config = dict(
    train_examples=203450,
    encoder_norm='layernorm',
    text_encoder_bias='none',
    lr=0.0017,
    beta1=0.9,
)
Rows from block 3 of the text encoder, named by matrix and row number. Rows with one number belong to one attention dimension. Each number is 200 + 30 x the weight over its row's rms, rounded and kept within 0 to 999. All counts start at 0. After the name is the row's rms in percent of the matrix's.
# v: attention query, key and value (stacked) (text_encoder.blocks.3.attn.qkv.weight, 768x256, the v third), inputs 128-255
# proj: attention output (text_encoder.blocks.3.attn.proj.weight, 256x256, transposed), outputs 128-255
v.1,098,210,186,256,181,144,196,146,231,224,219,212,206,220,187,186,170,191,163,160,193,193,227,131,175,175,147,198,172,211,182,216,196,183,208,208,207,216,193,226,194,210,212,217,200,224,195,199,199,181,158,227,229,211,239,170,198,177,196,180,234,214,204,152,177,244,161,209,200,157,173,171,203,212,174,166,164,232,229,230,225,192,197,186,208,220,236,230,216,248,205,202,258,158,158,199,180,221,169,178,216,239,153,173,146,153,157,147,209,206,182,216,203,201,197,176,183,230,176,211,203,199,172,234,150,155,194,166,198
proj.1,101,157,186,175,210,232,199,252,200,171,202,202,198,234,206,200,185,188,222,146,181,213,202,188,208,256,227,210,202,194,216,222,148,237,212,155,186,210,225,181,194,198,201,165,232,217,243,189,186,233,187,294,203,168,204,231,207,232,210,202,201,203,186,239,162,187,181,172,241,198,257,169,200,228,214,189,212,223,161,209,208,232,147,177,200,185,239,173,204,230,194,259,190,222,159,225,229,176,188,180,168,222,234,217,189,216,218,212,218,189,181,181,218,167,172,220,213,197,179,241,256,187,177,131,239,173,183,171,164
v.2,102,176,187,276,234,164,196,240,187,230,173,256,234,212,227,163,190,205,261,170,239,142,246,132,196,175,183,204,165,147,180,183,222,207,175,198,198,195,226,164,171,164,196,148,170,158,240,235,221,220,173,235,188,226,214,243,169,144,176,155,178,211,174,169,176,237,204,204,206,159,177,211,206,242,165,203,154,220,244,176,188,197,177,170,209,190,198,137,233,181,217,149,226,236,185,207,192,224,158,222,194,180,171,215,202,214,254,188,176,141,194,233,200,174,206,155,245,220,203,184,203,227,210,186,137,229,215,150,177
proj.2,098,228,232,175,198,215,187,206,187,123,195,166,243,214,214,212,184,193,235,198,172,228,217,210,207,208,250,223,279,211,208,215,178,179,197,230,203,224,198,236,281,209,178,229,219,213,237,207,151,227,194,207,210,172,136,222,196,260,236,191,248,183,234,211,161,195,210,231,217,233,206,213,220,161,201,195,220,196,242,170,219,234,186,164,162,254,262,234,229,205,216,235,251,195,169,246,133,176,176,179,239,182,223,181,176,206,234,209,184,210,230,206,218,200,162,199,182,212,216,182,224,204,233,178,198,178,185,252,211
v.3,107,199,188,153,244,254,184,231,193,139,216,218,158,215,175,247,163,171,178,190,203,261,210,158,143,251,215,271,185,215,171,201,194,217,199,230,208,256,247,214,235,203,221,211,245,162,202,184,195,224,185,187,227,159,165,201,213,151,220,222,204,213,218,227,228,220,187,211,206,237,173,226,252,194,180,183,181,174,245,230,183,206,152,197,237,244,184,184,256,204,171,231,229,175,243,185,197,172,172,153,200,207,161,220,187,198,212,225,250,200,225,173,194,209,244,167,210,199,203,206,172,225,212,249,218,167,229,224,159
proj.3,101,185,189,229,147,147,190,148,260,240,206,222,179,185,226,197,235,248,255,187,241,221,229,226,215,184,201,191,177,180,160,182,197,217,184,190,133,195,196,209,153,188,221,163,240,184,160,207,183,191,247,119,239,229,224,224,200,261,218,200,181,229,201,216,212,201,152,196,210,133,237,148,173,231,164,205,205,195,208,214,205,185,213,217,196,143,171,194,207,175,188,151,206,236,175,176,200,201,205,232,181,256,220,193,198,179,205,164,208,212,219,204,184,220,182,202,198,214,163,222,186,187,164,212,180,165,221,186,205
v.4,108,173,181,181,230,155,213,175,203,213,202,270,190,150,158,159,164,192,196,262,219,154,230,174,153,161,188,153,228,236,207,189,210,204,193,190,164,183,207,176,175,243,216,217,216,179,189,137,156,227,205,206,186,204,193,242,195,190,170,192,212,173,238,199,215,164,250,223,207,233,184,169,196,251,197,186,260,208,206,188,224,161,227,239,158,200,216,205,197,196,217,228,204,234,218,209,197,175,259,218,184,174,171,160,170,255,203,205,232,210,211,171,139,204,187,178,215,192,188,207,164,199,221,169,164,203,250,208,191
proj.4,111,201,204,251,184,212,232,194,209,216,225,149,207,276,171,240,214,136,198,175,224,192,216,171,185,244,165,214,188,161,226,233,240,238,178,184,260,220,227,171,204,172,187,193,255,195,212,188,179,167,222,198,223,154,206,148,208,172,174,215,192,238,153,188,160,132,182,188,191,172,241,189,159,169,196,220,169,159,225,181,173,202,231,157,210,190,197,162,220,185,198,187,233,159,188,197,226,176,195,180,227,210,202,191,207,244,165,229,204,239,170,220,238,226,218,219,207,178,174,178,241,195,163,162,197,153,163,137,175
v.5,102,145,207,218,198,213,222,178,184,173,190,226,248,202,253,121,165,215,167,158,227,244,161,198,234,146,220,232,180,172,205,214,168,206,227,200,204,238,175,185,225,171,207,155,148,231,165,205,167,178,159,139,238,221,199,188,227,237,196,216,273,184,150,174,201,235,203,188,191,185,185,181,212,185,190,142,211,154,191,257,231,189,225,193,207,197,143,200,188,137,248,197,165,211,222,220,192,172,196,162,182,119,208,225,210,231,225,220,210,225,253,159,192,230,246,149,171,178,188,135,173,178,190,237,203,164,183,228,194
proj.5,103,169,177,160,212,187,189,202,199,219,183,217,172,119,159,194,205,211,142,228,197,225,200,221,203,176,166,229,252,222,117,169,203,150,176,197,182,190,194,213,174,252,166,219,164,182,196,189,224,218,188,200,159,155,186,250,165,190,221,167,163,191,223,214,166,203,197,196,248,196,231,229,198,223,232,238,201,222,202,209,230,217,194,224,254,216,181,244,224,216,213,173,186,276,194,153,212,233,134,221,170,181,212,162,237,218,165,186,171,145,170,225,182,222,171,212,215,208,186,204,188,204,200,198,252,193,232,193,180
v.6,095,179,158,193,216,156,200,175,164,171,234,177,167,106,237,158,215,234,198,162,154,170,169,212,198,219,242,221,195,198,246,138,183,166,177,173,248,225,188,168,164,204,148,195,185,152,179,224,250,176,161,212,173,144,145,155,180,217,199,173,207,231,193,210,202,212,164,203,207,188,203,213,171,172,213,185,197,212,215,217,203,221,141,200,217,211,213,233,275,219,186,189,202,221,160,228,209,172,211,178,203,256,220,231,183,191,159,225,194,195,165,276,187,278,247,209,191,218,209,235,209,191,188,243,228,196,215,234,259
proj.6,098,159,163,207,205,236,220,201,222,197,202,238,240,200,120,196,231,152,212,258,209,228,150,166,198,156,172,172,171,243,150,222,184,216,213,206,125,193,189,214,167,191,211,181,156,217,261,206,188,178,242,219,201,211,196,194,213,184,177,193,208,202,195,152,233,198,188,182,300,161,194,208,196,213,220,227,169,228,196,246,181,191,257,206,206,223,134,184,105,196,234,184,181,192,214,171,228,222,203,183,208,151,158,204,263,176,206,152,247,188,253,110,235,234,223,170,203,185,188,243,166,226,208,179,201,193,138,193,202
v.7,094,212,187,206,195,172,210,207,223,238,147,187,216,207,181,220,190,143,241,137,196,228,223,205,229,263,186,235,182,226,206,218,206,187,130,173,215,179,208,197,208,159,184,186,236,141,210,117,192,182,184,222,213,209,197,230,292,170,173,200,176,238,229,198,199,207,186,228,190,237,180,278,191,220,212,184,217,236,276,215,199,145,194,190,201,174,209,185,196,217,227,191,161,172,233,210,179,202,176,223,231,202,156,206,102,228,173,203,217,168,233,195,223,185,222,211,181,167,233,199,216,229,204,203,256,186,246,236,237
proj.7,095,197,132,219,216,176,189,150,228,187,253,176,233,223,203,210,222,218,274,235,229,211,205,167,211,250,198,149,195,201,237,197,187,234,208,201,159,163,245,227,158,197,225,186,187,255,210,202,179,188,270,229,194,219,197,211,215,213,183,269,197,255,260,219,217,212,191,194,227,188,232,144,214,201,171,214,193,183,157,162,195,236,170,165,228,190,237,218,234,169,196,230,236,224,176,226,242,200,232,226,188,275,244,217,218,194,255,206,221,172,179,197,235,196,164,187,244,151,149,237,227,214,180,171,222,129,169,177,191
v.8,106,207,208,221,207,192,208,249,269,190,220,206,279,274,217,199,208,186,212,239,152,210,184,227,240,175,175,159,174,240,205,210,188,163,175,199,188,253,161,218,231,207,180,231,246,207,199,173,147,171,190,151,232,164,170,157,191,178,168,216,165,204,151,262,238,193,227,195,224,236,182,197,198,234,244,217,186,226,220,227,173,183,250,228,210,210,129,188,186,191,250,214,212,208,159,172,225,228,202,212,221,196,174,191,199,238,197,185,178,197,166,201,215,169,206,196,160,179,226,243,155,155,202,216,207,168,252,216,239
proj.8,104,215,213,217,241,235,215,233,194,189,203,183,195,199,220,208,201,174,236,193,210,233,276,212,198,214,216,206,198,172,276,200,179,235,294,221,251,181,250,146,181,180,227,224,183,185,207,212,186,221,193,209,172,180,224,204,173,207,208,212,223,212,176,178,235,142,227,162,183,245,191,222,173,190,195,184,260,255,185,150,208,227,137,187,170,162,254,216,221,217,209,243,185,176,219,219,188,163,209,180,205,205,131,196,185,146,225,215,263,221,198,211,159,188,192,204,213,205,212,193,218,238,164,204,186,244,222,229,170
v.9,103,182,200,196,138,238,211,196,230,246,228,183,207,244,215,170,121,169,208,209,213,224,233,198,175,216,170,203,203,211,147,221,219,196,210,190,220,181,221,217,248,197,194,209,148,204,224,206,241,194,176,218,188,188,190,240,170,232,185,174,232,214,228,204,225,201,234,207,148,174,250,197,203,148,178,171,221,230,195,188,209,208,187,205,200,200,204,175,127,193,226,170,184,203,209,174,188,201,205,163,202,194,171,171,170,201,187,212,218,205,242,222,217,147,165,206,196,242,163,265,161,162,175,184,239,191,180,272,220
proj.9,103,194,139,203,192,195,191,151,203,222,170,160,233,215,190,194,242,257,198,185,178,192,210,191,236,169,264,247,220,132,196,197,238,150,154,196,168,204,179,216,163,148,193,200,176,240,206,183,205,162,265,170,228,197,251,206,175,222,190,238,231,186,165,158,161,216,207,263,200,219,183,164,151,182,193,257,137,133,203,243,221,207,199,196,171,175,184,205,186,228,176,208,215,229,193,230,233,210,171,256,223,186,223,212,212,185,186,178,243,206,174,198,146,213,225,208,229,211,184,138,246,185,178,237,201,163,231,155,204
v.10,098,142,203,249,164,229,212,201,192,196,217,218,163,256,229,194,212,203,205,223,175,140,165,167,227,232,191,204,203,204,211,189,210,245,200,193,224,211,192,240,187,250,174,207,197,146,240,195,245,243,190,225,141,214,226,133,230,222,199,112,201,195,198,200,183,179,223,190,228,221,218,178,193,189,146,207,199,194,215,175,214,163,248,219,176,177,106,161,251,226,165,183,203,185,200,207,200,161,170,207,225,173,170,228,198,211,220,211,203,208,167,268,256,178,185,184,176,207,177,207,181,203,190,184,189,172,209,240,211
proj.10,099,266,228,164,196,176,215,217,191,187,182,142,197,194,214,236,176,161,259,182,137,220,259,220,176,206,221,223,211,188,220,220,174,198,237,247,218,172,231,198,192,181,192,182,239,182,173,208,179,169,249,149,234,219,169,205,138,255,181,184,248,219,158,168,207,214,182,225,199,172,164,228,146,209,222,183,197,228,255,206,229,239,186,171,150,207,183,185,184,227,248,201,206,203,202,157,150,229,237,185,241,205,155,174,184,197,201,148,248,217,188,212,203,199,221,235,187,206,218,229,235,206,227,206,214,193,210,184,198
v.11,109,175,184,190,215,167,231,185,168,163,202,145,216,212,219,169,227,210,223,255,155,209,173,195,207,207,169,162,196,179,239,175,200,224,210,203,214,212,195,208,209,142,231,187,244,166,247,240,179,153,257,151,183,253,196,213,185,195,177,203,190,180,200,247,227,224,209,193,201,114,183,212,200,192,139,245,192,169,239,241,155,170,237,229,178,133,213,164,164,216,195,215,210,192,216,217,140,182,240,257,231,172,186,190,217,229,264,221,150,236,255,176,214,224,225,207,225,188,188,206,237,216,213,236,131,232,202,181,155
proj.11,097,223,224,132,235,210,172,217,164,201,236,174,217,158,212,238,182,213,209,206,218,212,244,210,201,210,222,245,206,218,232,190,136,165,242,213,191,199,198,243,219,224,237,263,195,230,184,213,188,204,198,222,171,195,200,221,217,210,261,180,237,230,218,154,238,208,240,241,189,238,258,225,199,178,244,205,222,204,177,189,167,216,169,197,211,190,283,253,261,161,211,211,228,205,145,202,202,153,230,210,193,193,214,176,191,128,163,207,245,206,177,229,204,204,196,240,179,253,219,177,181,179,233,180,201,185,208,240,264
v.12,096,180,158,198,189,163,202,170,211,177,151,196,239,200,165,201,165,190,239,200,192,191,212,159,159,247,223,196,205,234,170,190,181,243,212,242,241,197,199,211,188,182,186,240,170,152,206,213,158,197,196,235,157,254,201,165,166,201,162,163,169,141,221,255,195,191,201,230,177,219,151,175,199,195,187,251,223,228,252,206,196,209,215,210,160,184,222,191,166,228,203,221,212,223,239,256,217,208,217,140,234,201,166,225,224,177,178,212,176,203,189,219,251,147,177,225,171,212,132,210,166,207,242,163,208,220,180,195,195
proj.12,101,230,171,229,178,172,211,179,230,217,189,157,209,214,221,229,225,225,255,197,177,197,233,213,200,179,245,239,177,144,198,210,247,237,275,160,202,173,191,195,202,170,227,195,226,250,215,253,211,163,271,171,223,202,256,230,198,220,143,220,249,243,170,191,207,174,164,233,154,174,216,183,164,191,159,236,194,118,217,203,170,230,197,159,189,150,228,236,256,219,156,210,215,212,116,182,194,186,182,214,196,266,198,185,214,144,153,223,211,217,189,219,176,231,184,247,213,234,162,211,238,204,187,228,187,196,223,200,219
v.13,106,206,162,198,231,234,211,175,255,176,254,237,173,240,253,253,216,137,151,187,186,197,227,249,160,127,185,262,210,185,172,194,199,185,152,177,189,161,227,220,174,184,188,194,170,204,209,113,261,203,187,180,175,219,243,174,223,149,197,192,200,190,223,176,157,232,178,199,259,207,231,239,191,262,222,153,226,196,150,149,255,239,203,208,176,151,226,179,163,179,232,200,165,244,208,184,193,212,203,157,230,172,208,166,232,181,208,187,175,157,211,208,187,203,237,218,177,211,194,214,216,193,202,195,248,195,126,167,201
proj.13,100,253,234,170,202,209,212,214,127,172,180,175,200,155,235,245,189,133,285,219,178,191,239,226,170,207,183,184,187,176,187,189,189,224,228,210,179,173,202,235,230,195,155,214,226,184,133,188,176,195,223,213,183,253,222,203,160,204,203,195,218,206,200,158,253,213,220,204,184,218,129,211,156,173,207,197,181,233,229,190,233,197,240,166,186,202,171,212,234,256,245,178,181,145,241,175,162,182,214,182,231,205,216,230,178,254,216,183,253,205,228,210,236,215,209,184,207,211,218,184,189,239,226,205,166,157,171,190,215