Weights of a small contrastive image-text model: text encoder width 256, text encoder norm rmsnorm.
Rows from block 3 of the image encoder of a small contrastive image-text model, named by matrix and row number. Rows with one number belong to one neuron. Each number is 128 + 32 x the weight over its row's rms, rounded and kept within 0 to 255. All counts start at 0. Numbers have three digits each. After the name is the row's rms in percent of the matrix's.
After each neuron's rows are labels from the 100 images, of 14848, where the neuron reaches its largest size: "strongest on" is what is common among them. Only what is clearly more common there than usual is listed. The data: photos with spoken descriptions (Open Images, Localized Narratives). In brackets: how many of the 100, against the usual share in percent.
# gate: MLP gate (encoder.blocks.3.mlp.gate.weight, 416x160), inputs 80-159
# fc1: MLP up (encoder.blocks.3.mlp.fc1.weight, 416x160), inputs 80-159
# fc2: MLP down (encoder.blocks.3.mlp.fc2.weight, 160x416, transposed), outputs 80-159

gate.156 095:156141097102180133100107082140121117155169150152178126102168148110128110095078117154128085123130079109137139132075174070088123091104145096126110074109079112102091139143126115167105105078062031204197148088154098106173161150180131125072129139
fc1.156 092:100143095091158167151103091109070096206100059180097137133000143069153143100113200111107127134116130124109193162152127150139114144168131152095155133139138135138131158111121085133073181121157110144148158119138161075080152116108179122126103158
fc2.156 097:190167081117132171097071162110083148185150171127118145155109149148200139125122158189151095147061132117105062156125072113145080170176128102164100137159088130130174142158146094182111123168152105072094149131083103183117162155119075142076117177
strongest on: text has "wall" (41 vs 20)

gate.373 098:108101204080132150153136139123165109120103162169169122124151114171194122134141187133077096113085114113139097145171176074101112144152095116156101097052091137204174121110132127132106134098058120159123128137111128121119101116165182190134072119
fc1.373 103:197169105097147170104141160167157129109158173110100142122123079113149077142067127101173147088125160186103100128112126150123141152219092076134086102150136156110102105098152129207125130079153088099119090125119131131162138111149103125125174163
fc2.373 109:143126071146101133155108146180118161147124161175146153080111110169105186086113181083153149063149126096147138152098181079110155190193154137115130186118125124137113081102112122084131112101181151156112119095135169183068121138145147106139173152
strongest on: text has "woman" (26 vs 9.3)

gate.123 107:119079107131133083120116120059124110100157113159078087118185169100155106081094137100128113141171109112118121143155109132115141114121200138139115131170175115175171132127143120129170186174145059184139171123133106114138128157104158147180148055
fc1.123 108:110093156155164181121136160088158117084082126068120122141140172148163106168128110076167087117164103142098144144140121132111139144103201167118090112197093121155134139140154129092108150147165112118169127158112172170202089128110067158093135051
fc2.123 101:181180163120165162125094144097206115092188128165131144139129112148082117160128100097079148069117138173116130106113117106115092094177149158118142065118125195106127155151092183051138107187128130161095115193148145176124158112202144105160085171
strongest on: text has "lights" (51 vs 7.7)

gate.152 096:157108153131103175169127112109120148038115156150105128097127125162138122092122111104153156098104061114134099143191091122126165140106156140096113183088151129133150153171141109115094116151134078124228179130099162165140088124118169146171061136
fc1.152 096:127104146128093085124112058111161110120147123226079100096135124139130112136153121131047130158178144104134097105142104123129164177093150155171120138133086114140089106100143104212103128101068156135155142123116101123079124121085123131194060091
fc2.152 100:158095180118162127124126153125179064160135103043118145128107148119188202114121101139079139113086128153110133084142114155098124126201184144127126150177109124110071155110111118099130089106154147091108141127107105127143129078139116118108235116
strongest on: text has "lights" (54 vs 7.7)

gate.334 108:133121174115103149189104117160133108182106039117102095125150122083148101124164108119154128162058113143138122135161169125117149153146193101115106088142173160174129152118089098126117153134102136152159151130061121084103110110142139116146041131
fc1.334 106:143127149082145126103146200088098171156114206091126143103125088099138105082142107093171127164142093143146174124062089113156133079135105131097176142119175109130103107109153123139138147146170125101162131083147111117130124122121110216091155096
fc2.334 107:166121119163131114133093173089104155169121103129169126118138101101164148149127071073145174127110117125182113126156174107170182115075085141122178147115101084147143161113088146189077159151150149112129107127132092177163118166153173175113182207
strongest on: text has "wearing" (46 vs 12); text has "man" (36 vs 11.7)

gate.268 102:185148108128129105123137097152118087046173089145121158097133136114134108113079173079147143174101106103151068123104111089118143150123083098152069119171148059154170102089099078106137170127135131175113091120124107142159077087149157076107104151
fc1.268 101:128138086110128047086113123087118160109119122108154131120106119107107135080092163104063125134156136160144179145161120130102154113183112090037136106168167119089163165131135091164139135091120110137112186166164087093159115133151102093077139112
fc2.268 098:205173117084122081158150152110109138149161143059149110148146141049145114114142125161114149134090169084100079124156130132133189164143131160144121168139091114144130146136159147162069140162160089133121148129154128117123128046164191172086185201
strongest on: text has "wearing" (30 vs 12)

gate.147 104:172134220118116087150139169093174150118149125156205160096069129110102134244127174090104107180138063111138085155127144083161182121112075138120142114087145084174174134137103084151132150100112152073156134102089146151100148107087155178149124103
fc1.147 106:172138108087142099173118119135120138150139119125109141094145084100150122203167125160076143144072120099053094149113137159093135158094113104109124145141145126140141161150118110081103162135165127089068184154090146161158124143090153135106107133
fc2.147 109:139196184161061130115128133093142169152117100216178177197148093087091060129149149095085161178150101139156131186110116119133124154120158120065138182143118143128152137091119120149096131190169120097094113149162092091091102195118135126096099109
strongest on: text has "standing" (65 vs 22.7); text has "wall" (48 vs 20); text has "holding" (35 vs 16.2)

gate.209 096:139192154053114190153167142176091147129191097153138094113122117173079138140191125152149130176162085190099070126115076118113096111110131112058096149093116134117151120062126157073066124107193113101141126152121170098164091114091116105126117067
fc1.209 094:122184089131146112085156124107112110138131111120143047114104097142120101132176114130197104101117141128131143152184170168164142098125078132115099169126123137133054121097149076137111084080085108162110171122086152186185157147090110159113145203
fc2.209 095:133179114089119131081120099090083141117159108118131138068140099122104128113123133156136111139084146144087086169188177178097085159155126122126116150102134193123159106168157112222127119186131099067154131085164180131104184159128101124152172132
strongest on: text has "wall" (58 vs 20); text has "table" (43 vs 12.9); text has "sitting" (37 vs 14.9)

gate.217 109:141115096146159170079114161199099107124157139210103141056129115150116163110086076121140142164151105074112116193162129109115197092162121188128098155169142119136125152120065117127109168211148146131113149086120120153070092115134122117076083170
fc1.217 113:153129207116131061124164147187168153090122073147140143071149104208123120115112111075167096147174148137148131099081174173098129092167138161144104137118146127170178110101135131117167084190128130102129113115133170121131134115097128143150194150
fc2.217 107:138147137176112084198112110111107186113166104119092136132157127115052155102162113091109203148129165113091140144142077075152135187093113127168128157099114156097141139118126161141127159104167122119070147144177145077098112184143127108045217215
strongest on: text has "flowers" (26 vs 3.2)

gate.68 109:120128123081078223164117071132159153126183112105053125177120121129163119153075133143120128091038175119105123168131156196140179147108138141131133125078156127128158160111056147095090090150119098107121095115065105103096145133144113139111088154
fc1.68 104:144089123176120168118108079186184093189172034087185126125136112130125161123120135064098154104066110108137115084107196150081110192112155146106066106085170129130129160210070113105124144084125147143142125111098130091116117056130111096177125170
fc2.68 101:079148121143119130185065104142116131119129068131092134127135129144135180136058192124134139134174131127086106168055146085161116084156109147121093096147065047170098076128127113170155119127139143150168164155162102086129115081105170150127085111
strongest on: text has "wearing" (40 vs 12)

gate.45 091:176097158107136086148133151084129091124161112176138132145135105155101206117117114104136142108138061155095119165156110151165149116160127163220152067151145135186138134091118129197136170128062147077121173129112137146133136109135166155119124158
fc1.45 094:169168114127118147102131092123146130139085097181092169093129104095127082140101136126132089176149181056070118151095139128119085108178128160114157166129155135099149076062134098135115146087081161168170143132166146192114104167099131152155184105
fc2.45 101:125169124090079144158162095156146095131131132178103161130114144120139104099192142159180138090102151133112141134087157102141158121096077083093150123091108123104154169086134103128129142156053119101090129115109129145071166105141120199146114091
strongest on: text has "lights" (27 vs 7.7)

gate.314 105:075129109150104118092155083154139084122129088114136098050093148191085087112099148092062148114145125176156110127141121083110124174138123113104125194110180088118181167134188105160159143144085141131150126104096143119169204123087119151136101090
fc1.314 105:113089179107165067111151140193137119204127167077138067113173115116155151116095140058124079128176121132119099164138153134079115112148125148126170097114132151170139160121115112131136088137156149042133101127168128141102177124145170107088144156
fc2.314 103:160165140078148137078132078168115118161120184128151151128143160145118121080117165148102193062117122122143118154123128193137122136193075147119211091142123085131166163117121154121164122160115077159139095086094103136152148168111149104111105146
strongest on: text has "lights" (25 vs 7.7)

gate.110 108:144139130116160105131140118111086098106110187147136154160088091141075062147136129135168132093144161163220048101103124145219138127116107131173123085135128103171186156100082111157123164129146134103161096093149085105144122122090091142169110138
fc1.110 106:152128129178098139058155042118076148123132186091170167170116123093096149153127174098126138083177161105143136151132140200212139120161133132127156127172154104202112158091132114146112147081146100137166118159108086188138158101081189085095136066
fc2.110 106:067134153112071133159135083170156094104142173156121101103161154098099111154098107199138114122161151131153121123174056151149067153095134128153118082170098113118162246080140159111172141154121140135189121145116153128090114099133136149112133146
strongest on: text has "woman" (43 vs 9.3); text has "wearing" (32 vs 12)

gate.48 105:135133183127125133133142093074159150126186110077114160083092179166100097139104190122138151147153124098076111089115134123136177154150146090147110049110151157148133115121076152148122084151152125142138168122111144051177091125128137196129110123
fc1.48 101:122116119105085088165110095129104100093116177093089126174118111047138194114154047092156102158086210133146170124177126133110080122112131126105232125177077138055126111103160144135156081138079127142119108179103128120173155169092128149081079092
fc2.48 103:200129126185106132126102119103165125053119132110115102138144167120113120152154186131126098187121118103086102119109125146168179159125080111171202161133118114101108080155022129134102129140096108120137135160087134140197127142163084162165075174
strongest on: text has "standing" (62 vs 22.7)

gate.351 110:156133075136029080148130158144124073093156141159155156072130072107116083146096095130100137118171161092102124179130139115145166160062134119117139134084154085142144167145093107145151104143152141086128110126114101115123138078101099106123140090
fc1.351 101:151146205119069116188137127125100187121149044148143140095176133122174189127121133130085102129161104097138097173141155101135111150082121165139143180151157147124138118224093130107174167111085132155047148071057125148153105204105076173095184171
fc2.351 099:119160084079111103156149096106086167077140125157066162127125074085176146136051136142055108175146120151141167164147195132072173118113092146094140136196080140189091110100160168146112133151062135133175108163065120109159140146165121137173116145
strongest on: text has "wall" (48 vs 20); text has "sitting" (46 vs 14.9); text has "man" (41 vs 11.7); text has "holding" (40 vs 16.2)

gate.409 103:149146151142063118157168153187148180125117119153163113077105149104092176103124151085089117160111093133158100166084137120134129104115080079143110151157177057165151120151124125108148143144137133122098111061067109151107112172082117132091095143
fc1.409 098:105108122140066142114130152175135099153104148133128111169170142155123053121152066130196105089150145126153110133139101133141081144130134135122088184121139093115106111098175154115210142185093138121139089124104102191087142171188085186033150102
fc2.409 105:113114086074177127165089166098095112080158117086107065058133129140125141160058100133161129186110111147129127097137103190106126127068075131148141102161069129104067136095090106132180142041117172134111092130076150152075169082162178150117179181
strongest on: text has "standing" (49 vs 22.7); text has "people" (45 vs 21.5); text has "table" (36 vs 12.9); text has "sitting" (35 vs 14.9)

gate.318 098:104094099119091077110126129112038110087125159076102111086115094155172139105154087127161122116109086142155119133163117135148100113120112123155130150133158071172134130130068103092167158174104093111143155056121156123161062158134118045089082083
fc1.318 100:129131146120145073156109118167066116068105166176113129104093140142150105089137139132111078092155134130159139116197158128221154108114119134171127112091117187078085157118087088156078163137131102132106159104145089113133142157138133101052175138
fc2.318 100:106115157110023105119154080141110131133108152142105144121150050123096175115102079082076137124108084156164150206120100136153134108085157147143125077141109097173131167092117068142098144132106144150111058046078108119143088069111130143178138209
strongest on: text has "standing" (49 vs 22.7); text has "holding" (40 vs 16.2); text has "man" (33 vs 11.7)

gate.215 109:173111136177095130138164157189139118138164123215138161089121095161129134119104130100145150114171097100174093132137128115092177127122167143097128098093146099097153162096121141130136133111117127093110174085095137100117126130118167143137075130
fc1.215 108:092197147107179159156145127128084120118128109108134088081147178112112107169174054119124157180085166135149176108099104140178158134147155139176110140130163132128101083107146104153165102162116148205087152139144167113121104118108138150135128145
fc2.215 102:157137118087142108145095208162152170125147131161121124110127105154108132093121095119141108175091144176098152099112122117163146151136135130174137141144134163087115161135164143106157113071139097189055098109163113111114124145061213160101115119
strongest on: text has "standing" (48 vs 22.7); text has "people" (43 vs 21.5)

gate.99 101:152120102111132145074067131085137131119122114127142142086110080125101129124168127128113142114042136140154085126096157115137156123092142129119151096106126157202108123124125135121107074078090132115134134147115119094080131120102178168155118132
fc1.99 101:146097076095136134111121228097077094112130147138147135123149127147151069180091147189165139114108100124137102133096124094161112153138153069081092188135083085134124083157183103130152110143172075150120134131099152145125160089112111136144149142
fc2.99 099:188124096109110162128135106146128132078144127123181125122146191179101131097134079139124142141081094123147121130201142139161104100107080135115108152067128110071189125100101081110108102137085105085124140101109054146081152171133102203122125127
strongest on: text has "wearing" (40 vs 12); text has "woman" (25 vs 9.3)

gate.311 098:133132118125142074157137101096148142109138101198094149176139126083107139097125146083073104137169141116157067118142170084150136127107207147130160099130138159139137103075124090132150157158097125101114173048129096099100114099142084049070106104
fc1.311 100:179127130170139179140136126122115132144127149084100179177124188148129125094114085136131156091141067189088119127086129123057148136139193164095184109084102137167146102100103102093068098164169118126105104086179036113091141140150173084092119211
fc2.311 096:132133172119169081131110110124167094162037143050177103135171136128112077166165143101073119150040208163097149114119101115134101139161109194143133100143130147113133085162133101124154159138164132135134121154160148159086146124111112113128079086
strongest on: text has "standing" (52 vs 22.7); text has "wall" (48 vs 20); text has "table" (41 vs 12.9); text has "sitting" (40 vs 14.9)

gate.226 109:153058104107125124112128119130136090135103132130129112141130091187164103119158197116116145098106149101131111142140136145122180128124177144078053084062144184110073178064142087167141144157115120122160196069157090089112177057139087070151115093
fc1.226 100:142151081076114085078096143118113097099147140119121095126131165164118179053095159190116130133158093133127081132119177149090156129159098138217095179086078121116141065083202164149113128148132184150106130142161180120120139104072141149053113129
fc2.226 098:153179177127089102153139147156156107155138120133128153145139113125173085130147186090128147104123111117138126132149120082140108146138072164137158170155131064110125094096130136162114104154069190083128126152155139120126087129106148134158155095
strongest on: text has "wearing" (29 vs 12)

gate.265 101:099158135098093102114143108136113111085126081154106134102091135093125147131155154085132078056107069161160124074105129126083095118168157104104151051130110110113113104125084143133153147172125087104104150128139126204127111122179143151135126165
fc1.265 100:184182138099192148100110129174125121096164148090122124166107122180082117136127108107140110159088109141136115093116126140121130111137168125133094065109083097085120067124080100138115153110198102072099118107127123215166139173127121173113097139
fc2.265 100:145094111129143181149127091143138113133143098090139145113119152111175133210145120088177099197140133131136103087146159120112137104174091124120149111152078110134067115142145133103103144133197084112170149128198142074080093124107151123106122108
strongest on: text has "wall" (44 vs 20); text has "table" (32 vs 12.9); text has "front" (28 vs 11)